A small image classifier, trained from scratch.
Training: adamw at rate 0.00081, 9200 steps, batches of 128, held-out accuracy 91%.
Rows from block 6 of a small image classifier, named by matrix and row number. Rows with one number within an expert belong to one neuron, the router's apart. Each number is 128 + 24 x the weight over its row's rms, rounded and kept within 0 to 255. All counts start at 0. Numbers have three digits each. After the name is the row's rms in percent of the matrix's.
After each expert's rows are labels from the 100 images, of 14976, where the router gives the expert most weight on average: "strongest on" is what is common among them. Only what is clearly more common there than usual is listed. The data: microscope photos of single blood and bone marrow cells. In brackets: how many of the 100.
# router: router (model.blocks.6.mlp.router.weight, 16x256), inputs 0-85
# up: expert up (model.blocks.6.mlp.up, 16x128x256), inputs 0-85
# down: expert down (model.blocks.6.mlp.down, 16x256x128, transposed), outputs 0-85

# expert 2
router.2 074:162083103108106166149137137109127155104119099097138133077118103139129201101114183080123145135141134103195083100086109143122129116137106128114081119109127133151081153133097086140132117128111144116102139151133108132146159157146122151135130184144167104140111126
up.3 074:136188118144111114067100118177104133152115124103157127143195115139112100136109140136147122129139144160066174112139111072112111112113115119147151110156126104114121142131108139118139126136149088156120117071103149130128180131105132125100140059142098177146135144
down.3 073:131122168120127112124144118134105133120112141103087114135117138110168094147157154130114107108178139128120098101098115099137150124130098119104158150109127111160111124092130088116123156173121107152187112099101181125178121131145130150138111125100091135134115103
up.4 119:106122092151132152091114120155105139097164101110122102143136113114141076159173134138111110142110147166099118158134155092138132140124175128109116100149128124110178145120140147054125142152180135117182094097071116119093148120086113156118100137144147127134146143
down.4 117:152106129149152064193084127138147166132119086126102152154139091116157108101171128108097108116123139122185092158145130135137123146120123142118109136145127143101108121163120118169139132109108139111153093148107114134076160152106108150117144113174123109132148086
up.5 103:116124116132124125120157068128102115116142111116137119123130094105155098147184122118136167100103124125109125156158177113124130130122142112108119088167100147121182131132141124117088115173156082144160131108125152121100150123101113151085108152102102118162132103
down.5 102:156112144126151032152097094135087098127125087141159156159124085138117103098132112131110133099079154122152138130122144118146144117147114138103130155157125138141151119131163146148121113108102140099121096119120124092095149147105125125136161129127116092147168113
up.6 090:121133100153131131126110116106127121115134129139155145129166126117107076088157118160134129119130112122090133208123130106152106155096160163126180101159121142096147164126101107110120153163131111132125104075109126133117147147090095125133104099154109119176158082
down.6 095:132161170122096071150147117136147144129125116140096122104158144128163121117147133128137150116136132120126118139146111134077157117132124130107174184142113147137125159140098108144141129126142136119132133171138157122109109150128150129137164167143143157118175153
up.7 090:120187151143105140163128115088129118159128094095109105139151150100134120164136100115091142076111139209111172140151140124077104149102093103094133140130129136141164170125134095147118149104122119139160127101123122080146138111122130143109120127041131140157155155
down.7 088:124152146098073121136172111165157085121082118124132086146119097143121146126115108127152127125106142105120176121162130118198137090117111094123087135140122099150111127149144113206138109137136095101083125132114104124163142088147129105151120182141125115145127111
up.8 077:143108111122171145099155146155141122148115146167177130134132141152097148119128117093131136182103119135116092169130093109107178131113077102126161119108100085150118133132135123120135133069118114126163128119141144109135125132114141105152099143127101151131167111
down.8 072:118137138130160149126129148094127151146142121121129164080161093110110148156118097147109106110150158131156108172122160130171124139150150157137123110165067083142123128167107153147188125146154154144109094140135170121131113118112139128124142109079144126112107113
up.9 095:104081092132165142128132141103085131099151117118168124100128122133119066127113154148142132147099102126135140151116116142161118141128135135130148107145160125114128167126142112071136123161145131123178129050120135126064117166098102121123117133144092112108131123
down.9 092:155161142133132128174089144159167096132157155088129147091149121139162149143140112156086166076105135140156118138131088137108127127107142129087158125099140148127114122141090130118127103116168154118147133123116124090121121123107134132175138140131131120138155151
up.10 079:152110138133145098102121137140098102144098121131150110112147127126156096195123107117150146098139124143140157116127133116127148114129110170119129099154141123100163135118118151113145101156180104120155136117113170145139175138036136105109123135143121112130160180
down.10 081:157101154127104073117144098150131141107120115118106110157122140105137124110153125079154163091144130139140105110130111101158121134125170144096137100148156074132148133105135120114155120083128087149137117106137134148120162114083161138156143179125144101145148083
strongest on: smear: peripheral blood (97); cell type: myelocyte (27)

# expert 9
router.9 082:113116124093144197115104139154120168184131127139115138141098118087150096136151133170101144126132138129083133122095145112122147118116119085120142104151120144130121131125138096103109115079108141089118138120113153100162135102137101099146131151126114099144172100
up.3 086:116118182104131124122159144131128115115125123163155121144191153108120141156131113126153117133156122121076139104145145122125138122129145136136137150099128157121126103114140152159130146132101111139158146121106139118130102114153111120080145102165160126128129125
down.3 087:110089154107135147126107108122132117131126080129123128160106117112097144156115151124141149091123129108139128124117098158128131114146140153106122141135113107150116123152165142129124128136109125110151099168131112125146129093127122105115096179128171175117136143
up.4 075:094122116112119156127108135120152123114123136150115136136119143100145126187135084083083085111097114100093155116146115152123124130090162133133132068107137179127155139127147145170101149086162115114096114148140094094156136130106108147130150104116144098112093129
down.4 086:100091058104139152119132089082120133143067139140132126116140113159166137099126136156129150203117108136096109142128126110116126097159103113167181089160139122153101128078103134086157152106142135131112150085116157104155169142054121144131085107115142151119139156
up.5 079:114121108171136121127088142121121132121143137144131124098124164113117134139159131078099074145080174105118185133152103126130127155088093132117115127129129157102169145131149110102161040115126099151168167106107119157128167146108088160130125153132167138156141167
down.5 081:157112154156134074198187096170136149134129118072095134118156105103114131171133158132119148119119108154156119177146103103128121127123111135127121153101111141110136119087094115160121123110138130168117111179143123086139132148137131190132091168137127134078121125
up.6 107:103116129101119137106110147105128139136127140151121125109132138152116084094101139147123129157109114111119123108082119122132166101155097148114154118075138143114085118118159170119118143130124133164113138091119157116140109121162150121126141139186110086155132131
down.6 105:113121132130137178096113160140103136172144137130166134092136107127127116112124123108119097180128095113143066089126138122113089132116109121127077096147112126123133156141157084085170121084083161146123171110127109138154155133150121120113130137160135112138113118
up.7 122:126131095116148164134151147128130151141130117118136114123127152152149158134111113175113139138116148164118150138162109134100111157152132119128130064103115134107144147142114089116191113131163128144116141102111115106139143176137088130136106127121095163128107119
down.7 127:127125107113144125107174111134126098093147107128132145086131129168086084153099152131142143149153145174135154119118160119131133148126128078087119122096148115115080168094120136133141186176136137163151099155145135147103141147121130113109147105125114131146111161
up.8 073:135141151145116129154108130143148138155158078130092156136132081135153141123156117130126103099125161185128134153159148109115147143078125112134081140121123120086124106125124111134159122121144143125164143104112123138140114129109163158125166144093127124126123159
down.8 080:088111141146192068142094139144123152088145153115110107168132157144142111183105120107124128134084148138110197167163125118153099171135138160136127135119136131150156094116109120138110131142140150138141117098135112100134096200126153141137132133167087101098145108
up.9 097:084141152162137127107107129165113140108153120125159134126159159108122158110122127098109150141122148176125151128130127150116096147121116117104139117110089141109141149142104152116140133113120112126174149115113137150110143145130082098139139161105133130150183116
down.9 095:135148153143091132108132143160142112172121098140156149108126123118118111130143145147138112153149125133146154140108135167116081101094136119092122161054101128159138120138108115168132154150106133171175110118105159149134150102162112135110150156077153142123063111
up.10 095:113117172117145135111104170108094145126106141144111126111143150163107091091139143179134107171137099125108093112103158131125140111149131133100156113108111144101105139120143154127131137126120142122137140084121124129123139091138089109094135158155101085121161092
down.10 100:119115114127139142120120181128127149152078129130131141082163111127103148109115104129114081189115141128085131097101178169097123145110076126113071107152115122111148107124145114123137104118089128146114171117100116143152130133165106135136130104112180143164115101
strongest on: cell type: artefact (97)

# expert 5
router.5 092:087118163146098075163132136132114153178121118138125157123149152085166114121161159078143146110133135134091107126111143146119130126106144166129096133143144137105163103126104155147128109107097110120137135177092154146138148127105112128085115115143121157126165101
up.3 122:158128147103123114160125107152109102135144126105120113129098092134090131158130134131149128129103086146140156128115128167117124172148080133121141131112162082176113155137154142111101138125098174121137115099153124136152131147131138117172143107160120118096117142
down.3 111:146149122171120138172103100138144117168146128125098122094124128148151084128118165128124118121100135097154123144127151132181120123107063139116094137132073153140121113145158090146102124084076143140125128103118114093140168140140138160145156132130146171109120128
up.4 098:147158143149158107152074143148136118152172139164114120115095097115122144135138113153103073159054120139150171153134110153129122163134093171137108132152101122163125137147117128128130087129118140108139135126149140151101133131116125122128159106151157174128130140
down.4 087:135143158169158149108135161144125124099086158137146159154107140108077066112108145132126139096117127154152126148115137101146140131124119131140138128209155134148134169114114151113133109147128154086168130178128111111127194137119134138114148074170114123118125118
up.5 067:143138127128107149092118126133134159119179137140139122173087124127123161094096148141132115136108121121194132156141093129143111136125123110099120128110140151121104099129129134162155158114106149084080119120138133109184127101175134132157183150160148179098108105
down.5 081:116174094096110177119159125145145125141094132159105158122110143122141131123097107129104135159142094116093092090099088099094135123129086100118145094114136129118117135173156100103182117132092142139128133146120118152161130109121146096101147120150133107096124112
up.6 090:110098122076117149112100125114119126099096132158112122159088145160060096077101110081115122157106108146144153105134116140095155105160106123089156125126121165129126150106115144077133108140133107115136120127109149138108124105089123113121184107140102141128129133
down.6 092:126094145114119160121087122124159170106093086148146137155150154141098145134122140150097092156166106118117113146091133108118118123146106109124171164114161110110131141094112164113153116108108103153128112123122153133145103064131119097127154147134161139139155102
up.7 099:142166156143167109147104125102159126135125130196143145134123075069146088128132120161097118128097168112177111156125131122089133214092096153097098109140116097129129162156147108137119106108103116122161162109158161154132157111104110133140171120139137165140126123
down.7 111:115098155107137144137136118131103155120087116114143129145122114152095086129127151123132142116129139152118102163090120146145122136112113166174153079166134130140131163108126180129108133146144119131194153159138101114111205131110108119093143098104095127099141128
up.8 089:123113122112130138124128122100155119088125111156116116111124141183146142122120127155142119181128110135128118151133084130105145099142115140135165117149118115133138152182131122127106104128105150140135114121084154155141102113083090101154159145161101107203131144
down.8 087:133158132175154103120162132132140172126165149129158147113116143111112097089108104122089124133160109106111089110135089160151119101101115124088164156071114134142137161161100097129141112120057139148066142107111108113155113096166119124168144149145168154107088136
up.9 094:120150144138176122142081139120156144139118143111136131089146113111142079140141132134094126112145154141116149189097132140114106171076142154110099091144160134082133145102148144139118156151097127128151157164150147129163149127131098119081149072136127129131164134
down.9 107:096101145132128125110117130107130141138085107105168166140110130150124090134152117125143169092132161126098141154069155122123118122127121144150121086154143113137172153081097162130133094145164136150221096121135097126118203127106123139077140103128140133119144139
up.10 075:149132109151178162120085158109151132124166107085165143157125085134105161146080120130097139144133136125168153124151115118083114139162117116141139118138158162110112155134181115103153166117097142125103121112135153162132123123114123102161146141126142152176102132
down.10 084:129131135137171150121117095104136146087132148096134137091085145136144154133072101149116148143109136183152138094140152111111145125149127109149121120138122094145114121141153070122174120155117132141100111142144107165139123149119122102149159125140171118090152149
strongest on: cell type: lymphocyte (55)

# expert 0
router.0 120:095178152154103121089115105153133129139158151144117174171125139136159158129113137161128103138140127114174098118133112091073113151156154138126164160146147115129181087140164089109115145131135092117081160125110100124136098092157113108124154099080151132104155138
up.0 108:106170136132113110124123116128132141133125149145138155172121105131132119155129102160122094165111156139150134150093137099056088161098150144145134117155162094127195105135158109065139155146106078123106160104115134134127096110153123098124145115113129111094142138
down.0 104:146108168134136153146115103101130134122094139086132155113113096111109108165123126078134118151150116142148088136099161148135088156088111130132091144113114112158122147103137131138110135129085153127132145109155115179118144122160140148114094150139157134128099119
up.1 087:097111130145113105140149139141163101120121113134146143186177136153153163171152127133134134147123177095133154116122137103120128118106132099123111093114134174089141099137091090110123160096123117124150152149103141130105166170143160162099141066108114130122107126
down.1 091:132147157144142093124100115145184146128147145148158128166159133098160106137148157168110115161155162103149098104106152104120132108096140120144130162118142149130093099135166135176138114104097087125157156168119157128118140128152112124083116099118122117110110131
up.2 130:116148128137145105113118143118155172135151153139088119108131122112152119150118157174124075148166121108161076181126090114156114151131135143138166095133101119130145147123119149152125112140185124151125162096130103156138142101101109135107124118116157140115134121
down.2 136:116177132143147111120135129128100156144130140110160113116113163155099137118113106164134128109113131119135148118159118119169137126140105108088113196104129144132130129110105165147114101148129131095162128070101142113180110161144107131102164120130131122186127095
up.3 103:120132122113130155069145100122148140082129142128129148170121122124129144202144108121118123181100127140127153145126143096055115136099130127144096154130173119148148113130162132066136166104114093106120167099149134145129076102120138089126142145149151134097150167
down.3 106:133084148130133134107125107119131102131129112139117157148135121140134071199133142121141110144138128132135120137081142135180084139117154108115102129118146069148100163102143143109111172125112128151123110144152139136080115090131155153127102111154125164125045159
up.4 089:083171112133074112115120125152118109116098117142171127165149154137120172154115156155133118117148152134118168106152148102124136096159169092127104072124121142106106135136145138140176137088108136108131129128114140116159154138119152135156180092122151165146164124
down.4 083:103166119088134110154127150139132179115126160133126147134153134089125090103139128130146134135119163086137095110089147106127151142117102096126088118130165151061104094114129113111103151115121119115159180176121165141147131108122135137100126100100123155175127115
up.5 106:146167128155146113130110124133193164142158146122057136143150115099146137150128146180108087157141131123140087147111128100117126137116136138166126086139071115115129137144138115109143130128142139152119154133125112136092122106119112129131111150145159127126139131
down.5 110:136177146116150094155118144142114149144139122172172087097123118147072127113120096163112124103159140125144143114159150141162143168145104111096142164102129129140098108108080190171120142124146094090147157099117165117159110143139129087105156152129094145192128124
up.6 128:133160101121133122103107141145122191166146176110102083116153121109148107105121151172119052139142098102160088187126074110124105125135121158149174107149063126093148153130112135124116080157167130149137128124112127177127127108099103122126117138125139148130134095
down.6 127:094171138121132105109097130134113153144142150093186102132108148150113131117098095147108130084126136142130129131144107120151139127130085118086131185111119104101140133133086151141142126148142131115188131081120133133186142156117120125108166138101113121171124092
up.7 108:122146100121114090156167128115107116148126097149138094130100146138158154076134149117144149102145096125097162120180103130146144119143152117096173163118102103142154115141120129177105113091154151112131072119121118146145128137141102123123098125092113168175158103
down.7 107:135132124205095095146074107155091141156160115122161142151124141120116165132116145107152135116121147116095137119134130162152080118090163117099120169143090138104168114154134114136123139135077111121099104081109104129084114121157115132142130167090135129148186100
strongest on: cell type: artefact (32)

# expert 7
router.7 118:109116161100134112154145131150095058123119146112169122126134098144105122078107122130153152100123133161123171092168170136176109096171135105137084140137105128131111117112149144138142106143093124158133097160101177102147143169125153144112137145137120113144136110
up.0 104:128115114122134130117139162150139108150148170139178119155191123087096139124151137113103111124128162101164156100138134122130121104160131115150139101169110167110110118086148140153122138159149130145144116188129119155115151128088120138127146079110148169115123100
down.0 105:130129127129154119111156118124135159092162136155096125164142125127170159155139093129104159174124165116107109123095138122089107142106106103154122162115171128165134133107142120123128114116132134115163143110150114166116142148092110108118127056116119128097141144
up.1 083:168121143159152129112087164101098129120161114121079088110142125115129087112132091139090133162131127123154117127129117115107117160119116132126122129156092160072144130146128102103113142164120106111140167124121106108102122116100094146105083138128142102093098126
down.1 086:126142137141106105140125174111138108110171165125112099141090105119158137120148146127137134065163132136173098112123104112143126139119089114114124161130088158119158121067099147152116168064131107099128165142112165161180108101098146120117135138106139110157129156
up.2 087:110142136160175118133105159092115167138153142107129127102107097151151120133090083105151140114121129123134127124102130151126128191130136119084171121112118140096158162140102109131088108149148120134150141074126155138113147148103083172149130141114134089156100148
down.2 078:172143111097154136147155155122114109141134136125112116158132144120126165149138074168099139101129126126124130138137121092094134142113117104128115134115126116106143157134154123143103114173130103100205163124114120097160102123176097122118090108117115132134132188
up.3 092:126130140130123140077110155107104109126121126084218106094123112128123119127144099135125151127126154097124176131140115127148118108127146112156104108093100163118106124133175101126160151129091140117137152104117116098174132114129125126104131125116118148102086100
down.3 091:154128107169140135151075117137158127149108146103136121145129100102156086118104137133145175118108118118156068138100143129145121157121136118150131115141117121116112132140140087154185124119107139148151164134133141156161180159105144146104104150114153122141114079
up.4 094:170174141130134148095104151121193137110168136144130153166144132102108144131120093158098106132143165094152124102143119046115124139095067118135115129130112175102114114116154103148133124124109086130127132181138121126128096120128102125086142111110189158147114170
down.4 097:113126168144136101124148118141136156121141149133107138134117120167129139097129117138144120119134122167111161101156128135128131145161114155111096156135137129144142119089107179134103099154165085132151157154127152105130104118106109101108158110106142128117153162
up.5 132:131102109112136117167126147127074122136123126124132118130127069136078113089106101138115146123123129167125134074126153133134117136182146136117101140144138118118142138098166151103128148142112138121115071142114120141118117104100132088105129145100129106127151105
down.5 126:124138114130171152114079148120140115150141095128133152113137110141085125116081149111117131154144102129154123110098143140111105122154130102125114115150117122145074128084144111082121162121104161145146154119132109121109167163143142152132155108140111110122102137
up.6 101:136121133134190114120098124101108144114191096083139072094155125135139111156133094141153123143123124172116115142122100095127114162108119136118171137144132138124183177110126119092116103155150088139160157058112160136143137141078114139109131130137129105131126146
down.6 102:162147195120134143141156175096165089105107104102122113136110136159113155114126095115144126126162123141113155148188144120144123139147080119128139092115154096137144105122120101170089120119154074106149155112123114111107120107156113113128100101118121125126121171
up.7 096:145141129131131126146099137146150142153171141125144141133143107071162149125145142093111151167135169106162143122163148109133100137136133099172110075198055134121118104110133117147133135159141133110131177153105106138121146140056115123102158115120157126090121092
down.7 104:141109113110134116101112119134153172085164132143169115163132127129139119098172109131093139164140165128130092126110123062109155132110091131163144141148167136137145108107106098122104122126164104103152161099132120153083133141092111095114117101140164140157122141
strongest on: cell type: plasma cell (39)

# expert 13
router.13 080:139108104130132127114169104104139130163088134112142123101146147099125145115111168073149153190141105110107103074140118121156155090100130106168098116082117102133124132125117122155167134118111126160128151142097083151155165138111127100139116138127158105131138092
up.0 114:130154093138141116073153138155100136138107187102135110149123118097124124124156129102108158115125131131118119138186084114161120140169149094146135127100085125153079140076114176158150156141160153125136119142191099114150143109096194111119140128102115191117113086
down.0 115:118090128129111109109102130127161124136118131158122161146120098102174117182154104118107150174124117126123141139105107085097114149089113130155105178157142127136121112153142072166129115112144099106157145093144119157097134098184127153151092083122142188111112130
up.1 066:165183150152133107120083160173112115149152133122091137141100110120163110125149124160131126114156163105121114127114106140159117156119137152133115132120149147105147160107195138083104112147102112118153120143127132140105145131164108146099093144109134111098142171
down.1 078:101091151145152148101159122109108133132164128115130138098136167153120154152128127182162160095134137117115102148121123136155148144144152144123170126161131122088116136088141146115098125133095110134101149140113109083142154174114088130136149144109107149210092158
up.2 088:136153122166133179125156107133127115120131121112087097152124129148111128140152128143141154170119132154107143115123125116122145178117118135153142068115165125101183125103147110093146150101153153113122129136113117128071146091117124159142091092143149145157111128
down.2 105:096082106066112183110161088104103135110119155134093074142135136161136100126122097106126110167131142156133178096070117101103162106145153097130149080116145073115136129130137136100127136103133108142160136124111130128176151137110180113154143170112115155147105101
up.3 078:148162144145108130107130097101131168093145086123100158089125125189118112159081138124111090136162118151129145109141147147085141155111105183117107130054129120126130158188130128124116132105118115129113130148136154100113100091199081122146126148135128161141124166
down.3 079:132145097135157116110130108113128125162116087143121116119102140163104120114084155094117125120171116155101105101090128129137119122111118126129161070123173112140134116082127162096125118158130124150118140169155105101088111104117158095103171096101096145161118094
up.4 087:127158147134147160099143140177130112123144144115116112153113133085128075180153109162147130095117130153102151161125135082144114186122109126118143109134104119113188138122143104124120127158166111143160176116131093122103127123126140176097087085141130128092112144
down.4 090:127110098123136191159173126146101110143132156137105089142151165141143157104129114126168149147085116175094140113116112116109127094124138121079182146125118140119153141161163117103119129126154124131148132102054083132141155112137106151156123136114130152124081127
up.5 074:170115123193097132114125128108113146100124128134152163149126120113141142149142136134111098114154147129164129142127137189093090103138117183117084172137110148125096096128107132116104146134105138107143127144150101110122099101167140149114112095138133150112120094
down.5 077:120139128087130113079141133144144130106142148114135142109097084119134103112125145139102136117119093110171098153101133133160115142128149148123135166135129111154083138130128160135101168185133181135140107147150082172114120088104117141065143118120148145125128133
up.6 116:118149122133107083066168137155136150133129161108196092141155133118123128143166106148156096143135134107116120151156097130193116146138089074139117154121111136137117153075130162160126120151196120143160111116148114119140104117100126122112124116097095189131090132
down.6 099:123082145166102104169093132095163134167123104102159105133123104096151126146122115133110111143110140109133127199128103088138123131071102176154105189129116142119122141184137109151115114141130116132168147116159132135131084130146115170111113127137142153121127155
up.7 093:129150114118114128097147111156110130101155148107173108167128125117122094190159114177115095102126167162099101148195100092123114159132152129175136152159159133118173140125158132140126142172128127132118104085156096135116141137115123132090094111131114160128155116
down.7 081:109114136142139129083110104135123159066133096147158123104171139155128108140107138136170118189098140166091105153174096128098099153121138143130128135118152141155137135143167135126100131140115115113205121102145150157116152141157080133104154131142156157143129101
strongest on: smear: peripheral blood (100); cell type: eosinophil (85)

# expert 8
router.8 077:091106141092079098132183117121139152123098141126186150123107131122141147090141148067162151164123092130137137097108144141128107141099143144128139119124104099145091143132110105114169134112089154137146133109078115160126155134134100104154154167128097124114094131
up.3 089:142085134121116152129117158094124112110142124104124119143169179096125091152160104124120074144142131102171145163100147097116124162137125133140128150147198130138145127133105144132107108111136116131154124117120140129130101105138144151096074127097131129140119149
down.3 087:153116160144118163106127152131122147133107083132155142138140114121136101155121130128129105135160094111123092184104120111152118147130133107139161161137147141098104162117146104099080169150111135103145101151167186122129127082131127114121135127108155094173088121
up.4 093:102134094158130174094127144109132152107158138124114174184112128142120093116139067135125155142110114122141149137137089129127095171143126120081148144099131119109138151136111129091097128090133096101162125108123173142129140076132105077118134104123143166152094096
down.4 102:132131145154133119125112147108122144092130118113102174134177097074132095082140136116114120150093179102151083190113131139143122136081120145116140137146098125119116172164125087111115182123141139106178120132096131137090155110138126121133082139126155133133113132
up.5 103:148110157127119139119133137125109119063158094096143183103119094166138098148129112158116167131133100155117130120102160158100104130151179147083113154118146147146142156146121082089129185159117113113112114118189120109070131077151109107123129119132124105161121154
down.5 103:113103158122160121097156127117155138083136147138115181129094161140099138116110142109150156143115141073173151133157185149128148137106133112061114106081158131146075151086122160140144139121129137139151139154130161124094170172147106138109111109123122166146076187
up.6 094:148132115144120135104118197119125126133148106101099072147123136130123139154151167147096105156167135094119136147159092137176128117162119106124141110066119137141081126069137179132133122104135141095111119086118088156155111100146134117121120141137126156123117160
down.6 098:159096156130123137119166149118116131135136149093143134105134131158131100092125164139125157183192112143119142093076138136098071127140133114121103122095143140151117136126088127117106177162144141122111123135165123156080128096161105111083114119154093136139180106
up.7 110:130090165124099087107118123112155117139131137115155139144151162129114078153119086129150121131120129125115124163094158084094118143138074147131133176132182153149129142145142114120097124118140072123155135135155163159111120091133138154100100140145115147191104162
down.7 103:103132141124157121133107117108173186122111113116095144141132113104145093120118139091116132156112156106165096173072148097099137147117147111091149148118171137142092162139127115095123169121122129099170133157136150090128173154160131129143138141129156115136102157
up.8 093:139132106100139141133134131159125123116120135125110074189130081107131159151130133116126125136118121148147135095176118109109143143165139115146076080150110074145130116089150158097175107113114130113133132110097115149080121111124119110125105161192192113116180109
down.8 096:110126102143090124122155177147128106121160137143140087150118158101125142134124135114139153151123082135134115137111130147145082164145165115102153150133143092129123123116139131135115118139133128133114111120092134124079119140120120093085118124144110105086155129
up.9 087:124153128147133129087089145126098167129139097121133137135113126128120156119130103102076112110104122108124105146128106130109163151140121134127138155123137171098145129169142147124099111095138091102115127102166145118144104107136130106121138179094160159114162058
down.9 087:120133100163149133135121128166158130100137150157123096072110133086095088066143167117152105120111108140081099122112131137119120131107146126127093163149097120105152177159164095135139158119101093117084156127130145129105137126103068157133154118175150107105156129
up.10 116:102114146128141117140104139165080133119148098100126077117138097152154122142114138150115124135135128170126131164132154120149096105180202128106130107142092146081135157105118131075168109137148124127153098089089155121105133137093109145126097145162128112137181127
down.10 124:150124124148105127134134154110129101091164089146130172098116138150093133130100140133139160133092127148143149086163101189137142149112108126064154050100142138157134168103099161112091105151102141108126138136159115142118155157155142108148134134150130111127111163
strongest on: cell type: erythroblast (55)

# expert 4
router.4 079:159090112119130130132168097112131145152133145128145154110111138115145164106093137109160138128103109123165112063129116059119153099108146117126113112127082112142097158129109110118165142120109158100126147105100127178139145152133124098128140185174133096125095139
up.0 082:122134149094112139124114119147150085085141134121110130176142122156147116119129106144157131149135131168107127095114091115112110157134094116094152148101134088105163135122131119129107101132145134115123088098103170118132131096129171152167152133124131126142137186
down.0 093:103125170080093109115160111091171103096151153110146089121106143120093128142138113087182148166115138150131163143102146128118126144117123102154154109128177108165127105137132146136117083145161136169127162152101092146124140131162118155119142067130100092105100190
up.1 080:086124127113112127121114168136125096097144157140162123136147150140144132132151120179135133130105135114114197122151114137151106126132107115153145123164098150141131110155134134104099093115098120114117124119105155140142105096129118127153166081102085091132125160
down.1 085:140111153124100137154150131130129142132101105125157129119192116154092095094172120137144105131130158098173129143132104088125096110122085138154142157160111115104130134112138141144118080123127098153154151145159143152141124120152138174101111097147151173107151160
up.2 130:153142114135145122146134111133120147155115129088084111135127142134143123176158102124137126129102123133146123100144143049123181118156106073129116132138116092142161131097142166114108119092130120069178129083131152129132152095114174105122114163141122119142161149
down.2 122:119092131123151107113143140107100099108080116132140136127102158136153144149119125064155167100157098124117189120139184107104152098128133109120138120163153132162127105115143121141106108101120107111158152088103145124151155143102104126132175100109094114119171115
up.3 134:119151151120174114113089152151150163154134107104130121124143106118124151175114120129076112132114164120149123133133183100106165113126127068128095142132123131124097145109178149116137125085113123096172154109131165132164122134099155133103160165127144126123151119
down.3 131:115120102114127133099113170123105100160109134135118084156107129163186153172090150096103140125138122112120166092118131110127143111103153095120095090145161125150137132111161154135105126096063137084158149098105126132094132123103145103141117128069173089152164117
up.4 074:111127129138132082110154120129120088146144133187151179140121133128118103124082134116127191125118129125107136104123114125092114127132151112103120108100177161119098093118160154131104139166133102147114181109135117147070134085136104095102170078126124122096105160
down.4 082:118151112126122137114150140138140144136160102159110183089124129109112083122128168160084129163151116133135141118112136126136118107145133142148106104155110152119137143178156156134201131073098116143104178141114119125131128158121107134115153130119164163120131118
up.5 112:136116093161157129131122173098130134143149141140128144112108125122083134154152143151087115106101140089166090156136110114149136160126121102123113117093142125140091152081115140144155152114129111121178154138162128150126113125138151142098098163127138158146088158
down.5 104:136130073144134110152107164123118127167086103112135119119126078115154156124112150140101103092161139116146121088132131161160118113174189155174103117127149157125143149124144145137149156114122134122131129085127130156130090109090158087181108146119170133140132062
up.6 103:126137118151084123133105159175151096113140109108133082155150141140175128177128123090101099109090121123098175161126132107124098125128140089140134135143130143112149108105151113106139158110139103092147169118089108150147124052169120146078077154132176134099155167
down.6 087:159121108139147156153113149128117109126147124138099138115168145146120082147113119101141106165147169107134147060135114176125153121108131123071126071082169100145096117118119125146123110135123083105124149131115106131094100136109154159126132121142095137162102130
up.7 119:123110117158113109101116104146129127135170104084101133131111108107134072124134134126118136117156112183115138145110152111131118145148156127111113165139116122131159123127126118106128127154143106137140098140114178101096133108087165113117098154196091086092127151
down.7 114:102178134145144124124154148103170145125140138146133148085115153137127170120137124123111154130104113136126112140136118121165164129122130120103135146104112135107091080148122130214123124120083140110120151147109119104167147127153114111127143113086145086132083125
strongest on: smear: peripheral blood (38); cell type: artefact (31)